{"arch": "vit", "model": "self-supervised image encoder", "dataset": "Sentinel-2 satellite tiles (TerraMesh)", "train_examples": 145000, "image_size": 48, "crop_scale_min": 0.2, "horizontal_flip": false, "color_jitter": 0.4, "method": "byol", "norm": "layernorm_no_bias", "norm_position": "pre", "hidden_act": "gelu", "mlp_ratio": 4, "head_dim": 32, "fused_qkv": true, "bias": "all", "qk_norm": false, "parallel_block": false, "inner_norm": false, "moe": "top_k", "num_experts": 8, "moe_every": 2, "expert_mlp_ratio": 1, "experts_per_token": 2, "shared_expert": false, "patch_size": [6, 6], "layers": 16, "width": 128, "positions": "conv", "pooling": "class_token", "register_tokens": 2, "projector_hidden": 1024, "projector_out": 128, "projector_hidden_layers": 1, "target_momentum": 0.996, "residual_init": "none", "optimizer": "muon", "muon_scale": "match_rms_adamw", "learning_rate": 0.0062, "momentum": 0.95, "nesterov": true, "orthogonalizer": "polar_express", "adamw_lr_other_params": 0.0018, "max_steps": 4600, "batch_size": 128, "epochs": 4.1, "lr_schedule": "cosine", "final_lr_fraction": 0.05, "warmup_steps": 230, "weight_decay": 0.2, "adamw_weight_decay_other_params": 0.01}
Rows from block 2 of a small self-supervised image encoder, named by matrix and row number. Rows with one number belong to one neuron. Each number is 128 + 24 x the weight over its row's rms, rounded and kept within 0 to 255. All counts start at 0.
After each neuron's rows are labels from the 100 images, of 14976, where the neuron reaches its highest value: "responds to" is what is common among them. Only what is clearly more common there than usual is listed. The data: Sentinel-2 satellite tiles (TerraMesh).
# fc1: MLP up (model.blocks.2.mlp.fc1.weight, 512x128), inputs 0-127
# fc2: MLP down (model.blocks.2.mlp.fc2.weight, 128x512, transposed), outputs 0-127

fc1.486 [ 73  70 129 162  92 133 142 111 126 154  97 110 125 137  65 140 132 151 100 104 128 131 117 136 106 123 107 128 144 131 112 103 148 124 103 139 136 121 100  91 164 139 112 122 103 123 162 122 190 189  99 106 127 116 132 133 100 158 130 115 183  93 181 150 107 116 143 184 127 135 141 117  94 135 128 135 137 130 106 116 115 106 154 176 148 164 178 123 124 142 117 139 138 150 132 120 105 168  97 141 126  99  74 125 132 139 129 130 105 149 116 122 138 105 118 128  93 130 129 128 153 132 162 112 146 152 128 135]
fc2.486 [141 164 118 118 135 162  91 130 130 156 149  91 154 134 145 129 136 145 130 163 153 145 117 116 118 130 151 107 102 107 122 132 134 123 146 118 120 142 166 117 148 112 111 146 116 116 132  97  75  84 152  84 106 143 107 134 137 131 121 148 135 171 112 112 149 125 136 118 137 103 106 126 129  79 135 120 152 135 114 103  95 167 126  63 122 187  86 157 162  97 130 139 135 100 178  75 110  96 144 147 148 115 142 177 156 123 114  97 119  95 135 119 126 150 166 140 129 177 106 127 136 111 171 100 132  98 129 112]
responds to: main land cover: trees

fc1.154 [ 93  75 157 159  89 110 160 117 136 105 105 163 120 116 125  98 120 100 122 116 128 125 164 146 122 110 161 136 133 134 129 112 161 114 126 152 137 137 149 124 143  71 114 130 164 156 144 154 133 133 156 130 110 146 111 115  91 159 131 137 117  89 129 169 145 142 162 155 135 129 158 175 142 110 146 105 113 139  78 100 133  94  92 141 114 139 129 144 138 119 111 112  77  94 115 167 142 136 149 162  98 126 120  89 111 114 160 102 153 130  73  96 150 154 105 141 136 152  92 114  90 146 120 140 132 158 149 168]
fc2.154 [145 170 107 151 110 142 120 159 107 136 129 120 142 136 136 128 128 177  86  72 151 114  96 129 144 164 142  97 124 138 102 120  91 124 121  90 100 135  97 132 107 113 163 103 176 110 130 120 145 137 103 125 112 102 137 153 126 130 161 135 127 149 114  72 122 103 106 135 124 131 127 110 130 144 123 100 131 103 144 127 148 166 140 102 155  94 116 133 151 150 124 102 155 179 110 101 137 135 121 102 125 134 127 152 105 175  99 154 123 141 176 142  83 116 126 133  52 139 149 178 105 163 139 126 176 112 126 123]
responds to: snow or ice; main land cover: snow or ice

fc1.185 [173 148  88  85 126  98 159 142 142 166 122 135  95 113 181 127 140 139 111  80 124  94  94 171 139 133 106  92 119 114 140  97 146 173 149 107 145 180 143 124 117  71 100  99 158 147 114 126 179 140 130 123 119  94 127  95 130 150 148 122 143 121 121 112 128 132  99 153 152  94 153 116 133 148 104 131 141 135  95 152 133 112 165 103 145 132  93 158 115 130 114 136  86  78 127 111 129  92 137 142 121  90 123 131 152 140 107 127 123 179 125 132 111 107 159 148 163 150 168 128 132 135 109 140 124 143 150 129]
fc2.185 [115 129 147 169 135 146 138 136 170 127 158 101 119 121 147 139 147 117 131 139 145 181 125 142  77 143 100 138 135 163 126 147  92 131 144 133 160  84 104 120 141 133 113 146  91 123 121 166  96 131 143 120 148 115 102 101 124 113 112  79 143  62 108 131 122 146 190  69 149 150 119 154 156 153 157 108 173 107 173 136 124 111 150 110 124 117 145 160 136  81 150 128 159 131 135 132 120 168 128 118  88 133 161 132 118  81  96 132 123 132 135 112 129 121 101 110 122 155 104 128 101 102 144 136 102  86 126 128]
responds to: clouds; main land cover: trees

fc1.507 [114 145 122 104 120 144 134 160 122 160  70 111 114 116 115 145 156 127 149 151 114 157 103 115 143 157 137 145 136  89 113 117 173 116 143 109 105  86 141 114 131  68 154 133 126  98 138 160 143 129 132 135  86 134 140 138 147 140 126 107 125  97 126 119  78 157 105 176 129 122 144 117 105 178 196 113 144  98 130 100  87 147 155 137 122 136 130 154 134 115 110 108  95 168 116 118 131 130 154 119 120 126  98 155 177  96 151  69  98 160 142  77 124 122 120 132 117 152 137 102 111 145 140 106 140 124 129 162]
fc2.507 [140 118 139 159 146 121 120  81 140 143 156 140 132 134 109 181  98 180 128 120 158 110 111 111  94 160 129 154 124 138 114 118 133  95 123  90  83 127 115 172 148 142 137 133 163 119  93  86 124 134 111 120 122 130 159 126 116 142 116 132 134 117  96 144 144 120 177 135  93 130 121 130 139  94 148 129 164 143 163 134 138 185 149 137 139 112 106 110 159 109 117 142 120 122 144 108 123 131 131 120  67 129 105  79 162 153 131 123 124 112 133 147 191 121  81 138 144 125  87 131 161  98  95  91 157 132 108  79]
responds to: main land cover: trees; clouds

fc1.267 [139  96 123 100 124 119 104 140 150 155 112 151 121 129 152 127 122 118 138 117 165  92 150 118 165  92 168 117 140 109 125 129 121 144 195 106 106 133  70 104 128 122 169 117 106 134 115  92 146 155 128 145 120 125 125 172 151 111 113 138  93 106 131 116 107 128 200 126 129 150 106 125  67 107 148 108 157 150 100 120 134  94 139 107 124 127 101 111 164 108 122 136 129 165 113 106 104 109 149 132  98 141  78 149 129 150 105 119 161 159 138 129 159  96 134 104 138 115 155 166 139 117 152 187 113 137  94 140]
fc2.267 [100 136  83 143 154 120  93 131 113 113 136 114 160 140  93 183 174 131 151 159 118 120 154 146 123 143 104 152 118 134 134 130 124  96 110 147 120 107 132  96 105 144 155 140 158  78  98 164 138 143 165 132 168  79 134  47  80 143 166 140 123 104 127 155 130 110 136 106 131 104 145 152 168 119 104 151  98  89 170 164 138 133 161 119  92 139 136 159 126 128 140 134 123 136 143 130 111 112 127 146 112 116 123 105 106 132 139 131  74 118 125 144 130  98 125 123 158 165 124 100 139 111 106 115  96 121 160 142]
responds to: water; main land cover: water

fc1.475 [ 98  98 116 129 117 107 120 137 136 148  86 134 115 128 191 136 149 144 122 137 106 136 165 149 128 183 152 122 141 128 127 131 156 106 130 101 120 158 107 130 105 118 148 127 102 146 130 185 168 154 141 112 136  99  97 125 128 140 170  91 100 162  85 102 133 131 155  88 127  91 118  85 133 177 172 114 116 145 126 154 146  73 136 101 143 125 140 160 110 130 122 109 129 122 103 106 156 152 152 148  95 116 140 123 121 102 149  99 149 123 128  54 129 157 123 102 150 129 129 141  98 117 136 119 122 102  95 160]
fc2.475 [122 104  94 161 122 119 129 152 130 163 113 123 149 137 101 170 158 105 147  45 128 135 125 136  70 140  98 109 128  88 127 138  98 154 138 124 128 138 120 162 173 105 114 131  86  93 135 109  83 144 138 139 133  93 118  73 120 156 120 160 161  82 134 149 122 155 148 135 127 120 145 131 102 119 102 132 158 128 152 161 104 156 131 127 118 124 112 166 152 112 135  98  79 141 117 117 127 129 176 158 136 108 143 104 153 185 134 135 105 113 143 126 151  92 124 138 151 141 114 102 134 128 164 115 140 133 129 161]
responds to: water; main land cover: water

fc1.370 [128 173 111 178 123 102 123 144 133 140 156 157 127 113 178 161 138 134 155 142 127 126 125 120 106 165 115 135 126 137  94 144 116 136 112 138  72 123 131  93  94 104 123 125 141 135 129 107 164 144 113  66 161 122 124 109 121 107 116 126  72 159 106 108 122  94 123 169 122 114 108 132 125 134 125 140 151  68 141 130 142 161 117 140 122 115 125 118 128 137 123 144 117 149  69 156 152 126 102 167 131  91 144 150 170  97 141 127 120 134 166 144  77 124 113 158 142 130 103 144 129 143 195 153 114 100 124 168]
fc2.370 [134 127 142  96 133 193 195 119 137 109  97 176 150 112 115 113 139 133 129 153 132 115 113 108 157 136 103 130 159 136 132  96 136 166 149  91 166 119 114 114 139 143 116 103  84 124 144 118 121 131 175 188 114 123 107 151 152 142 131 144 137 140 151 122 141 142 151 116 179 131 125  90 127  62 108 151 107  99 105 131 113 138  83 158 132 118 152 119 120 182 103 128 153 124 122 117 118 110 143 106 149 128 142 146 140  87 110 113 157 154 107  93 135 137 129 111 116 117 161 128 143 130 104 137  78  78 134 126]
responds to: main land cover: rangeland; main land cover: bare ground

fc1.375 [151 119 124 128 160 142 158 121 122 121  77 100 137 104 152 145 159 163 131 138 130 169 103 103 140 151 123 128  72  90 126 170 129 127 127 116 126 156 128 122 130 106 130 115 127 158 138 132 151 114 127 139 117 113 128 105 118  93 106 129 141  60 113 178 131 145 141 119 122 160 118  69 101 119 215 128 102 129 143 169 129 127 121 175 132 118 137  99  85  80 138 118 116 114 131 141 132 141 119 130 125 119 113 133 138 103 108  88 168 126 150 133 106 129 133  64 133 117 115 135 122 143 126 128 133 166 173 169]
fc2.375 [145 107 137 115  81 115 105 119 141 150 167 146  85 162 110 143 105 122 118 132 175 157 114 132 124 124 130  93 148 150 132 126 124 123 114 122 102  77 171 146 107 123  76 123 114 121 130 136 127 149 105 116 144 133 127 160 126 136  86 128 106 148  73  77 124  96 130 163 139 127 127 144 158  83 119 127 174 185 160  92 119 150 154  97  92 108 143 111 164 152 126 146  94 121 147 140 131 108 126 162  82 126 179 154 132 167 136 149 105 158 138 138 141 114 143 153 125  91 147 114  91 124 128 130 120 147 116 127]
responds to: clouds

fc1.213 [114 132 152 141  98 145 103  72 160 132 101 131 134 109 151 159 122 125 115 160  80 161 140 116  91 119 104 130 100  97 147 148  99 146 104  90 118 111 101 140 188 148 133  99 168  89 134 142 165 107 139 133 104 158 138 142 101 135 139 156 148 107 103 141 115 105 120  90 141 142 110  78  79 144 125  78 100 131 158 133 136 151 147 133 132  96  91 147 139  99 133 125 148 117 128 133 124 131 155 134 110 143 162 176 147 148  99 114 123 129 121 182 102 161 153 111 159 110 144 118 142 125 165 145 104 140  99 136]
fc2.213 [139 128 112 152 131 133 120 143 114 141 132 104 109 164 117 143 135 161 142  95 131 115 148 106 108 151 116 133 167 111 124 150 146 135 159  97 134 164 180 129  69  96 116 129 116 139 101 135 126 129  85 107 123 125 151 128 166 170 152 145 108 149 194 129 141 149 135 138 120  98 119 153 130  99 179 188 128 140  93 119  98  79 113 102 137 103 137 126 102 128  96 112 125 140 121 108 132 146 116 141 152 120  97 152 135 143 127 134 130 121 144 101 129 132  44 120 133 162  95 128  54 118 140 124 110 141 131 137]
responds to: water; main land cover: water

fc1.23 [113 155 117 137 131 149 113 133 112 122 159 129 104 137 138 116 124 168 104 120 128 134  89 157 151 169 107 111 116 110 133 135 121 139 130 119  49 170 117 123 132 116 133 101 126  85 149  76 118 149 150 148 138 130 142 119 119 166 122 117 101 174  92 110 115  86 143 145 149 162 106 118  92 155 147 111 175 105 117 159 129 161  94 118  77 152 119 151 147 172 122 144 150 154 112 133 136 129 108 162 147 100 138 117 161  98 125 129 166 108  98 171 107  77 158 142 149  89  97 106 111 124 139 134 119 139 133 144]
fc2.23 [149  92 180 150 139 138 155 133 119 146 123 137  96 121 129 171 145 144 136 150 130 103 115  78 125 146 148 106 142 130 133 123 121 126 117 144 197 130 145 138 115 138 112 106 105 146 108 146 144 144 155 134  98  89  88 139 136 103 152 168 150 148 164 136 177 146 112 137 111 127 132  86 141 136 133 110 115 104 118 149 101 112 109 160 151 101 119  74  95 141 101 144 124 112 147 128 161 130 109  94 153 119 129 173 114 117 123 107 112 158 108 131  89 188  65 119 112 128 103 123 153 132 111 121 136  79  92 102]
responds to: main land cover: rangeland; bare ground; main land cover: bare ground

fc1.13 [ 94  84 149 145 113 130 130 132 124 167 104 164 110 126 134 159 110 135 121 133  59 146 130 154 152 120 118 138 131 146  80 115 186 162 156 150  99 164 136 105 132 106 142 126 160  83 142 113 147 138 175 121  80 120 109 124 134 151 164 113 151  89  94 150 149 117 127 131 149 159 136 100 117 107 159 143  93 125 112 132 125 114 141  99 109 114 116  96 133 122 126 134 145 125 154 156 147 107 150 127 133 122 151  69 139 173 127 162 100 112  93 100 158 146 159 123 121 140 164 175 106 128 140 133  90 113 113 113]
fc2.13 [175 153 119 127 108 121 117 126 145 125  95  88 130 130 100 124 132 126 111 113 181 112 127 137 124 183 128  95 133  95 185 162 113 112 143 120 154 134 147 152 147 113 145 134 106 174 102 172  97 123  88  78 151 147 152 123 147 120 122 167 138 173 154 104 125 142 145 113 142 106 104 122 143 165 111 119 132 139 138 114 142 135 102 119 117 112 118 202 120 109 119 103 106 128 118 116 106 179 125 123 120 107 104 165  94  78 117 111 144 171 133 141 103 114 110 136  89 133  84 106 114 132 109 145 144 140 145 158]
responds to: water; main land cover: water

fc1.448 [155 109 136 193 127  99 156 129 100  87 123 127 163  94 124 104 112 115 138 147 122 135 111 120 129 144 150 146 146 147 171 159 145 136 106 105 132 105 101 126 136 115  66 156 105 118 122 118  85 183  83 103 174 156 146 165 144 136 139 142 140 141  94 117 135 148 166  80 110 154 123 140 107 157 118 151 136  60 122  97 140 185 112 128  78 115 140 120 146 100 101 143 146 101 114 147 137 123 165 108 144 129 125 111 152 138 119 121 102 133 123 118 118 109 116 159 107 146 139 146 119 130 120 136 113 120 155 170]
fc2.448 [ 71 176 112 127 123 139 120 131 145 151 155 149  71 175 107 127 138  99 124 150 133 153 145 145 112  83 142  77 140 147 107  87 126 148 108 148 122 173 183 105 125  96 140 153 155 137  95 119 181  61 130 119 155 123 117 144 130 119 109 141 118 106 153 158 145 106  72 138 137 160 125 112 102 120 135  87 126 121 140 173 148 120 119 146 157 135 119 120 125 143 140 125 123 123 139 108 125 121 130  88 107 125 163 142 112 156 105 163 143 172 115 163 119 101 132 112 134  91  97 132 121 149 118 146 144 115 136 114]
responds to: main land cover: water

fc1.259 [117 158 135 128 108 134 166 124 144  86 123 148 162 111 140 122 122  80 137 129 146 108 110 148 149 154 125 145 147 139 114  91 133 109 132 143  94 127 147 118 107 184 112 145 161 141 146  93  92 111 141  86  98 140 145 106 133 104 130 115 127 119 151 152 106 142 133  95 142 142  96 127 121 130 121 115 114 146 127 139 145 136 137 146 109 130 156 103 151 145 166  99 186 115 111 154  87 106 154 157 120  70  60 160 127 114 100 154 121 150 150 154  66 100 142 134  94 134 165 129 139 165  84 134 139 123 159 150]
fc2.259 [125  99 136 101 154 141 127 124 141 153 136 120  93 113 130 153  98 141 107 125 128 135 158 101 135  82  59 136 113  69 134 109 115 120 108 139 153 120 129  97 130 134 125 124 116 126 106 177 136  94 123 134 190 100  93 152 116 130 123 142 111 142 103 136 134 141  93 128 127 130 126 169 140 127 133  91 121 142 187  86 118 131 133 141 131 151 126 145 145 125  91 132  99 140 135 109 155 124 125  72 127 137 144  99 187 120 188 141 102 144 116 123 163 157  98 128 183 120 134 148 163 104 140 163 136 162 135 113]
responds to: main land cover: trees

fc1.87 [117 123 121 130 101 112 126 107 164 127 117 159 131 108 149  88 136 159  95 104 117  92 115 136  78 141 101 109 126 127 142 123 127  80 126  88 130 124 155 143 133  84 153 157 151 122 148 147 161 171 164 148 134 126 118 133 107 110 122 127 134  75 111 131 119 120  99 145 117  82 133 137 122  99 158 132 129 138 147  87 131  82 129 151 132 136 150  99 107 110 152 114 124 103 105 130 164 146 116 128 156 130 157 155 126 119 185 144 161 166 201 132 125 159 148 101 119 108 120 128 112 164 153  63 127 168 124 134]
fc2.87 [ 97 128 126 114 133 130  91  60 133 135 157 137  95 167 118 167 125 157 153 107 138 112 126 109 112 161 144  80 133  87 127 146  78 120 102 158 142 159 138 115 107 135 110 148 134 140 133 118  96 105 124 159 169 120  82 140 151 154 113 130  95 148 111 126  83  93 194 132 156 134 141 130 109 129 144 120 162 160 113 129 131 127 132 153 135 135 147 134 113  91 163 127 145 174 135 115 134 121 125 156 137 101 121 128 148  90 102 146 108 172 140 140 118 162  70 131 101 127 121  90 155 141 121 161 106 105 105 133]
responds to: main land cover: trees; clouds

fc1.264 [142 126  82 138  90 108 144 107 111 162 118 136 167 133 151 144  88 139 142 131 154 149  97  82 176 136  97 124 143 112 136 117 154  96 149 130 110 127 121 166 106  99 112  86 125  97 133 166 108 128 135 132 117 150 146 142 140  87 129 112 138 146 135 153 117 154 149 145 104 125 183  92 170 144 141 154 111 130 140 120 128 101 109 128 106 171  97  98 125 131 127 159 137  79 137 161  67 108  85  91 135 117 158 142 153 129 136 128 152 113 117 152 122 114 163 129 176 136 104 129 114 161 121 101  91 146 102 155]
fc2.264 [141 130 189 139 121 147  85 153 148 120 137  83 105 173 126 114 145 124  87  99 120 157 125 125  96 101 157 162 141 142 120 154 119 115 115 146 120 170 133  97 116 142 107 142 127 122 150 132 127 140 136 119 130  98 157 106 130 126  92 130 128 102  94  72 183  84 104 156 168 112 107 202  87 119 115 107 144 131 175 130 163 160 143 137 126  89 185 113 127 104 124 156 141 110 114 119 156 125 140 150 129 142 175 134 123 118 120 116 117 111 136  96 131 109 120 139 107 105 129 122 123 116 141 136 142  95 156 105]
responds to: clouds

fc1.479 [136 138 104 182 165 124 133 127 118  96  84 105 138 141  98 130 144 135 119 125 143 142 140  86 147 125 132 128 164  97 126 127 156  83  98 156 108 179 103 167 130 120 118 142 156 138 144 132  81 130 106 125 131  93 164  94 150 115 145 143 130  96  97 111 144  98 119 122 119 134 131 132 137 178 143 139 138 151 109 137 123 101  83 120 154  87 104 121 124 119 145 137 139 165 123 152  93 126  99 153 159 127 159 151 110  57 150  97 127 140 132 122 187 103 153 124 152  76 137 176 127 111 134 113 120 119 151 125]
fc2.479 [158 127 135  89 117 107 139 121  99 166 166 164  65 137 161 131  92 140 143 120 117 141 121 125 105 125 113 129  97 162 113 150 160  96 159 113 156 125 123 119  87 145 139  87 100 109 129 121 163 167 135 138  90 160  78 147 143 134  93 122 148 141 145 102 156 119 123 172 135 120  99 115 121 146 171 147 114  99 164  88 131 146 151 160  98 154 142 122 132 157 124 145 148  94 120 103 141 113 124 126 104 121  91 121 101 183 148 129 130 142 125 134  90 156 123 125 106 152 154  64 138 143 123 118 117  96 115 110]
responds to: snow or ice; main land cover: snow or ice

fc1.489 [170 118 168  82 150 112 102  77 145 136 117 126 111 156 158 138 119 140  92 139 125 144 117 150 173 110 127 110 136 158 125 130 132 137 110  87 116 171 123 141 142 150  80 102 132 148 123 120 171  95 128 140 127 175 147 106 130 143 126  90 107 159  82 134 132 138  83 117 165 144 149 148 132 124 115 121 153 174 148 121 135 131 114 149 158 164 128 123 118 162 138  99 160 106 129  93  93 146 105 110 122 181 130  96 135  74 133 125 122 136 131 129 124  89 119 173 159 159 145 143 109 136 117 104  81 105 116 132]
fc2.489 [141 112  81 131 139 134 129 152 166 111 140 110 131 153 105 142 128 104 139  99 140 115 153 117  65 141 121 160 116 118 130 128 117 118 146 172 135 112 160  81 116 115 145  90 103 132 167 131  89 128 145  98 156 103 102 115 138 129 133 155 146 130 168 137 147 143 167 127 117 137  99 124 156 127 164 139 111 110 179 125 133 136 119 144 128 118 142 106 136  63 130 156 119 132 113 177 103  85 107 107 135 115 106 124 145 140  79 125 114  95  99 110 180 132 154 103 136  63 117 113 151 151 137 147 143 109  88  91]
responds to: clouds; snow or ice

fc1.505 [115 145 110 154 157 136 136 175 128  89 106  58 134 114 160 167 144 133  86  95 114  95 156 152 126 168  91 156 205 102 105 100 139 114 125 111 113 152 125 136 130 113 143 106 141 134  86 130 122 140 120 151 137 167 135 101 102 199 130 104  94  89 130 138 164 131 165 138 126 152 129 127 144 159 154 126 146 104 142 111 124 108 151 152 118 132 166 143 131 118 109 115 106 128 132 114 137 146 117 149 152 129  93 137 115  73  91 127 142 133 128 110 167 117 123 131 111 122 118  89 146 116 138 138 110 109 105 103]
fc2.505 [151 105 149 121 100 116 151  96 127 165 166 171 116 141  91  98 104 157 166 157 154 149 101 130 101 113 140  95  42 138 114 136 127 123 147 157 144 138  95 142 123 131 113 134 131 136 160 116  96 111 116  96 106 102 112 113 132  84 130 173 148 149 119 155 109 132 115 135  95 131 150 111  88 153 127 120 149 144 114 148 110 135  99 110 150 121  98  93 129 157 137 131 170 143 128 113 140  85 131 102  77 112 112 121 135 146 169 110 130 178 106 155 117 154 107 113 154 148 177 168 147 133 128 116 117 145 131 133]
responds to: main land cover: rangeland; main land cover: bare ground

fc1.268 [112 104  97 175 139 124 154 128 136 182 101 106 123 139  88 129 116 118 170 112  87 114 131 103 101 110 144 147 148  88 115 166 111 138 134 117 131  85 130 159 120 120 108 132 133 118 141 113 119 109 141 127 129 146  90 122 120 124 163 157 127 119 199 107 119 134 151  74 129 179 110 111 124 118 107 125 111  97 147 149 139 142 150 104 127  56 109 101 144 121 170 132 120 145 114 173 154  93  93 147 118 143 142 162 142 140 153 128 135 157  97 123  90 122 202 123 138 142 130 122 110 123 124 119 134 107 123 144]
fc2.268 [118 170 123 123 121 141  89 117  98  89 106 154 115 141 145 126 149 139  70 127 160 143 143 125 147 174 124  93 134 114 151 121 111 169 124 119 132 164 135 108  93 129 127 175 130 121  81 152 139 132 123 111 119 118 172 156 129 136 130 153 159 123  84 144 149  98  85 157 122  95 131 144 117 164 134 113 154 153 109 110 171  92 115 105 110 169 135 145 145 128 100 123 131  79 114  82  99 147 170 118 135 136 140 100 129 176 106  97  94 110 137  84 112 121  78 151 109 124 144 134 116 125 135 144 136 160 143 124]
responds to: main land cover: water; snow or ice; main land cover: snow or ice

fc1.182 [153 113 134 131 123 153 116 121 137 133  66 127 150 163 121 142 148 167 147 154  77 163 107 125 113 123 145 135 131 117 109 127 181 140 136 122 134 150 116 106 137 155 131 113 147 172 139 133 125 109 139 105  93 141 180 123 153 138 167  82 167 105 114  76 145 116 169 138 109 126 112  86 154 130 151 152  82 148 161  93 131 128 103 114 131  98 143 112 150 135 126 120 139  89 123 134 103 106 117 167  67 125 137 128 101  98 141 115 120 121 115  96 175  87 120 168 159 115 120 101 154 144 130 102 128 149 148 133]
fc2.182 [144 111  94 167 134  84 121 161 148 140 137 128  86 114 106 139  90 124 133 101 196 134 139 124 138 150 101 122  93 125 151  97 110  88 132 111 132 108 155 172 102 132 110 130 109 133 117 154 144 146 101 159 150 117 128 130 145 102  76 158 118 131 126 143 106 122 122 151 139 130 148 125  99 125 200  99 137 150 121  99 110 141 156 181  99 122 146 143 117 115 148 145  78 133 115 137  98 156 140 101 139 100 119 165 136 147 129 145 136 151 150 133  95 148 122  92 113 123 174  98  88 145 108 119 136  82 109 159]
responds to: clouds

fc1.349 [102  95  91 128  75  81 139 167 125 155 117 124 125 145 137 120 109 129 149 142 140 139 139 123 144 128 147  98 138 165 110 137 162 171 112 145 121 113 159  90 168 102 152 118 121 173 159 132 177 116 138  68  91 100  93 140 143 132 126 149 158 143 106 131 121 124 110  95  91 121 148 149 147 183 156 130 124 118 149  85 155 122 127 137  77 156 103 110 122 103 122 139 113 112 139 131 134 148 134 106 118 108 152 108 164 127 105 145 121 123 143 149 113 121  76 167 153 105  86 108 154 153 169 136 117 140 132 111]
fc2.349 [125 156 136 136 164 152 119 124 127 110 143 151 121 123  99 149 116  95 121 138 100 102 141 176 116 157 102 119 154  96 115 123 133  90 144  89 115 163  78 149 107 153 153 112 143 101  88 114  85 114 122 189 173 134 165 135 125 161 112 142  98 112 134  92 143 138 142 171 164 134 103  82  92 111  70 118 139 131 145 174 102 138 130 106 163  80 149 159 101 158 120 113 128 138 116 121 135 128 116 147 126 148 106 130 141 115 155 122 131 132 118 115 118 152 131 129 103 136 178 133  85 118 119 126 148 109 142 168]
responds to: water; main land cover: water

fc1.159 [130 111 161 123 175 146  96 129 150 144 127 152 136 128 121 109 137 116 158 105 115 128 163 157 171 113 172 128 171  95 117 107  88 126 108 117 116 149 113 167 132 134 163  91  89 150 130 127 112 152 142 125 113 109 122 101 152 107 150 121  74 151 146  90 101  78 132 145 124 126  98 145 151 121 168 103 110 136 140 142  71 135 101 157 145 154  98 159 136 129 141 142  85 147 110  95 111 131 159 163 141 126 125 109 160 108  96 150 149  98 127  81 134 122  95 147 123 100 100 112 145 159 144 160 135 124  90 147]
fc2.159 [102 115  99  98 118 118 112 134 108 151 112  96 114 156 153 143 158 154 144 167 117 122 116 145 141 146 104  96  94 146 108 116 169  81 154 156 107 104 116  94 114 140 140 136 150 140  84 141 122 127 166 143 128 146 170 129 132 189 113 156 141 119 100 165 140 132 132 108 109 151 129  90  77 172 111 123 140 109 110 118 154  73 116  93 158 113 127 119 116  90 164 158 156 118 116 141 153 118 140 147 161 117 118 103 140 138 151 135  78 146 152 151  97 106 119 134 129 183 156 118 137 141 101 115 102  98 147 139]
responds to: main land cover: rangeland; main land cover: bare ground

fc1.312 [113 100 139 174 128 138 133 123 156 142 103 158 113 106  84  96 173 112 128 154  57 155 135 129 116 148 133 134 141  90  93 163 134 138 132 160 112 152 170 148 131 128 115 145 145 125 126 146 127  97 159  84  99 101 101 160 108 139 167 104 123 154 156  90 127 142 175  85 156 143 137 121 134 151 144  87 121  77 161 141 145 148  94 128 133 125 115 156 122 119 105 124 136 115  99 159 157 145 137 127 122 110 112  89 120 148 162 142 148 132 151  79 101 103 136 157 150 143 127 126 121 107  90 113 120  92 142 114]
fc2.312 [124 141 102 127 118 139 111 150 202 139 132 115 142 184 132 127 125 143  83 107 137 128 117 138 123 152 153  90 167 140  84 146 117 134 142  86 103 120 136 140 114 107 106 140 132  89 126 166 132 142 111 117 139 138 124 108 118 139 178 194  93 116 161 165 118 128 145 170 101 108  92 124 104 139 115 102 183 124 139  98  97 129 119 109 108 133 110 170 136 129 112 129 117 106 114 113 111 142 130  98 115 145 155 120 163 172 124 137  90 119 113 119  93 103  99 112  93 115 135  86 129  93 148 138 115 137 158 167]
responds to: water; main land cover: water

fc1.228 [153 114 131 131 125 145  94 170  84 124 139 116 132 135 138 173 110 114 119 103 102 160 131 141 121 118 143 114 128  87 108 136 110 123 142 156 130 188 154 136 161 111 124 112 153 100 152 130 158 158 166 127 110 154  76 121 119 136 117 122 140 108 159 178  90  60 111 107 102 114 115  97 136 135 129 147 116 185 181 135 155 167 128 143 107 133 100 103 112  90 135 123 114 127 146 132  98 148 106 135 113 136 130 123 131 132 150 136 141 115 132 142 134 168 104 131 144  85  92  92 129 148 140 129 123  61 107  97]
fc2.228 [137 107 104 109  82 122 119 121 115 117 107 147 114 150 130 112 110 128 137 159 128 126 123  85 121  88 122 136 112 161 159 149 139  97 152 104 132 104 129 112 146 187 135 148 153 129 153 122 129 162 114 131  96 111 209 152 114 136 116 133 143 136  93 102 138 183 137 137 146 108 131 112  81 140 142 123 158 122 123  94  96 104  87 135 163 127 138 133  88 121 148 138 101 153 155 126 142 142 106 128 132 117 113 160 136  97 124 140  96 109 190  97 141 150 150 107 105 117 146 129 154 148  75  80 172 100 133 120]
responds to: clouds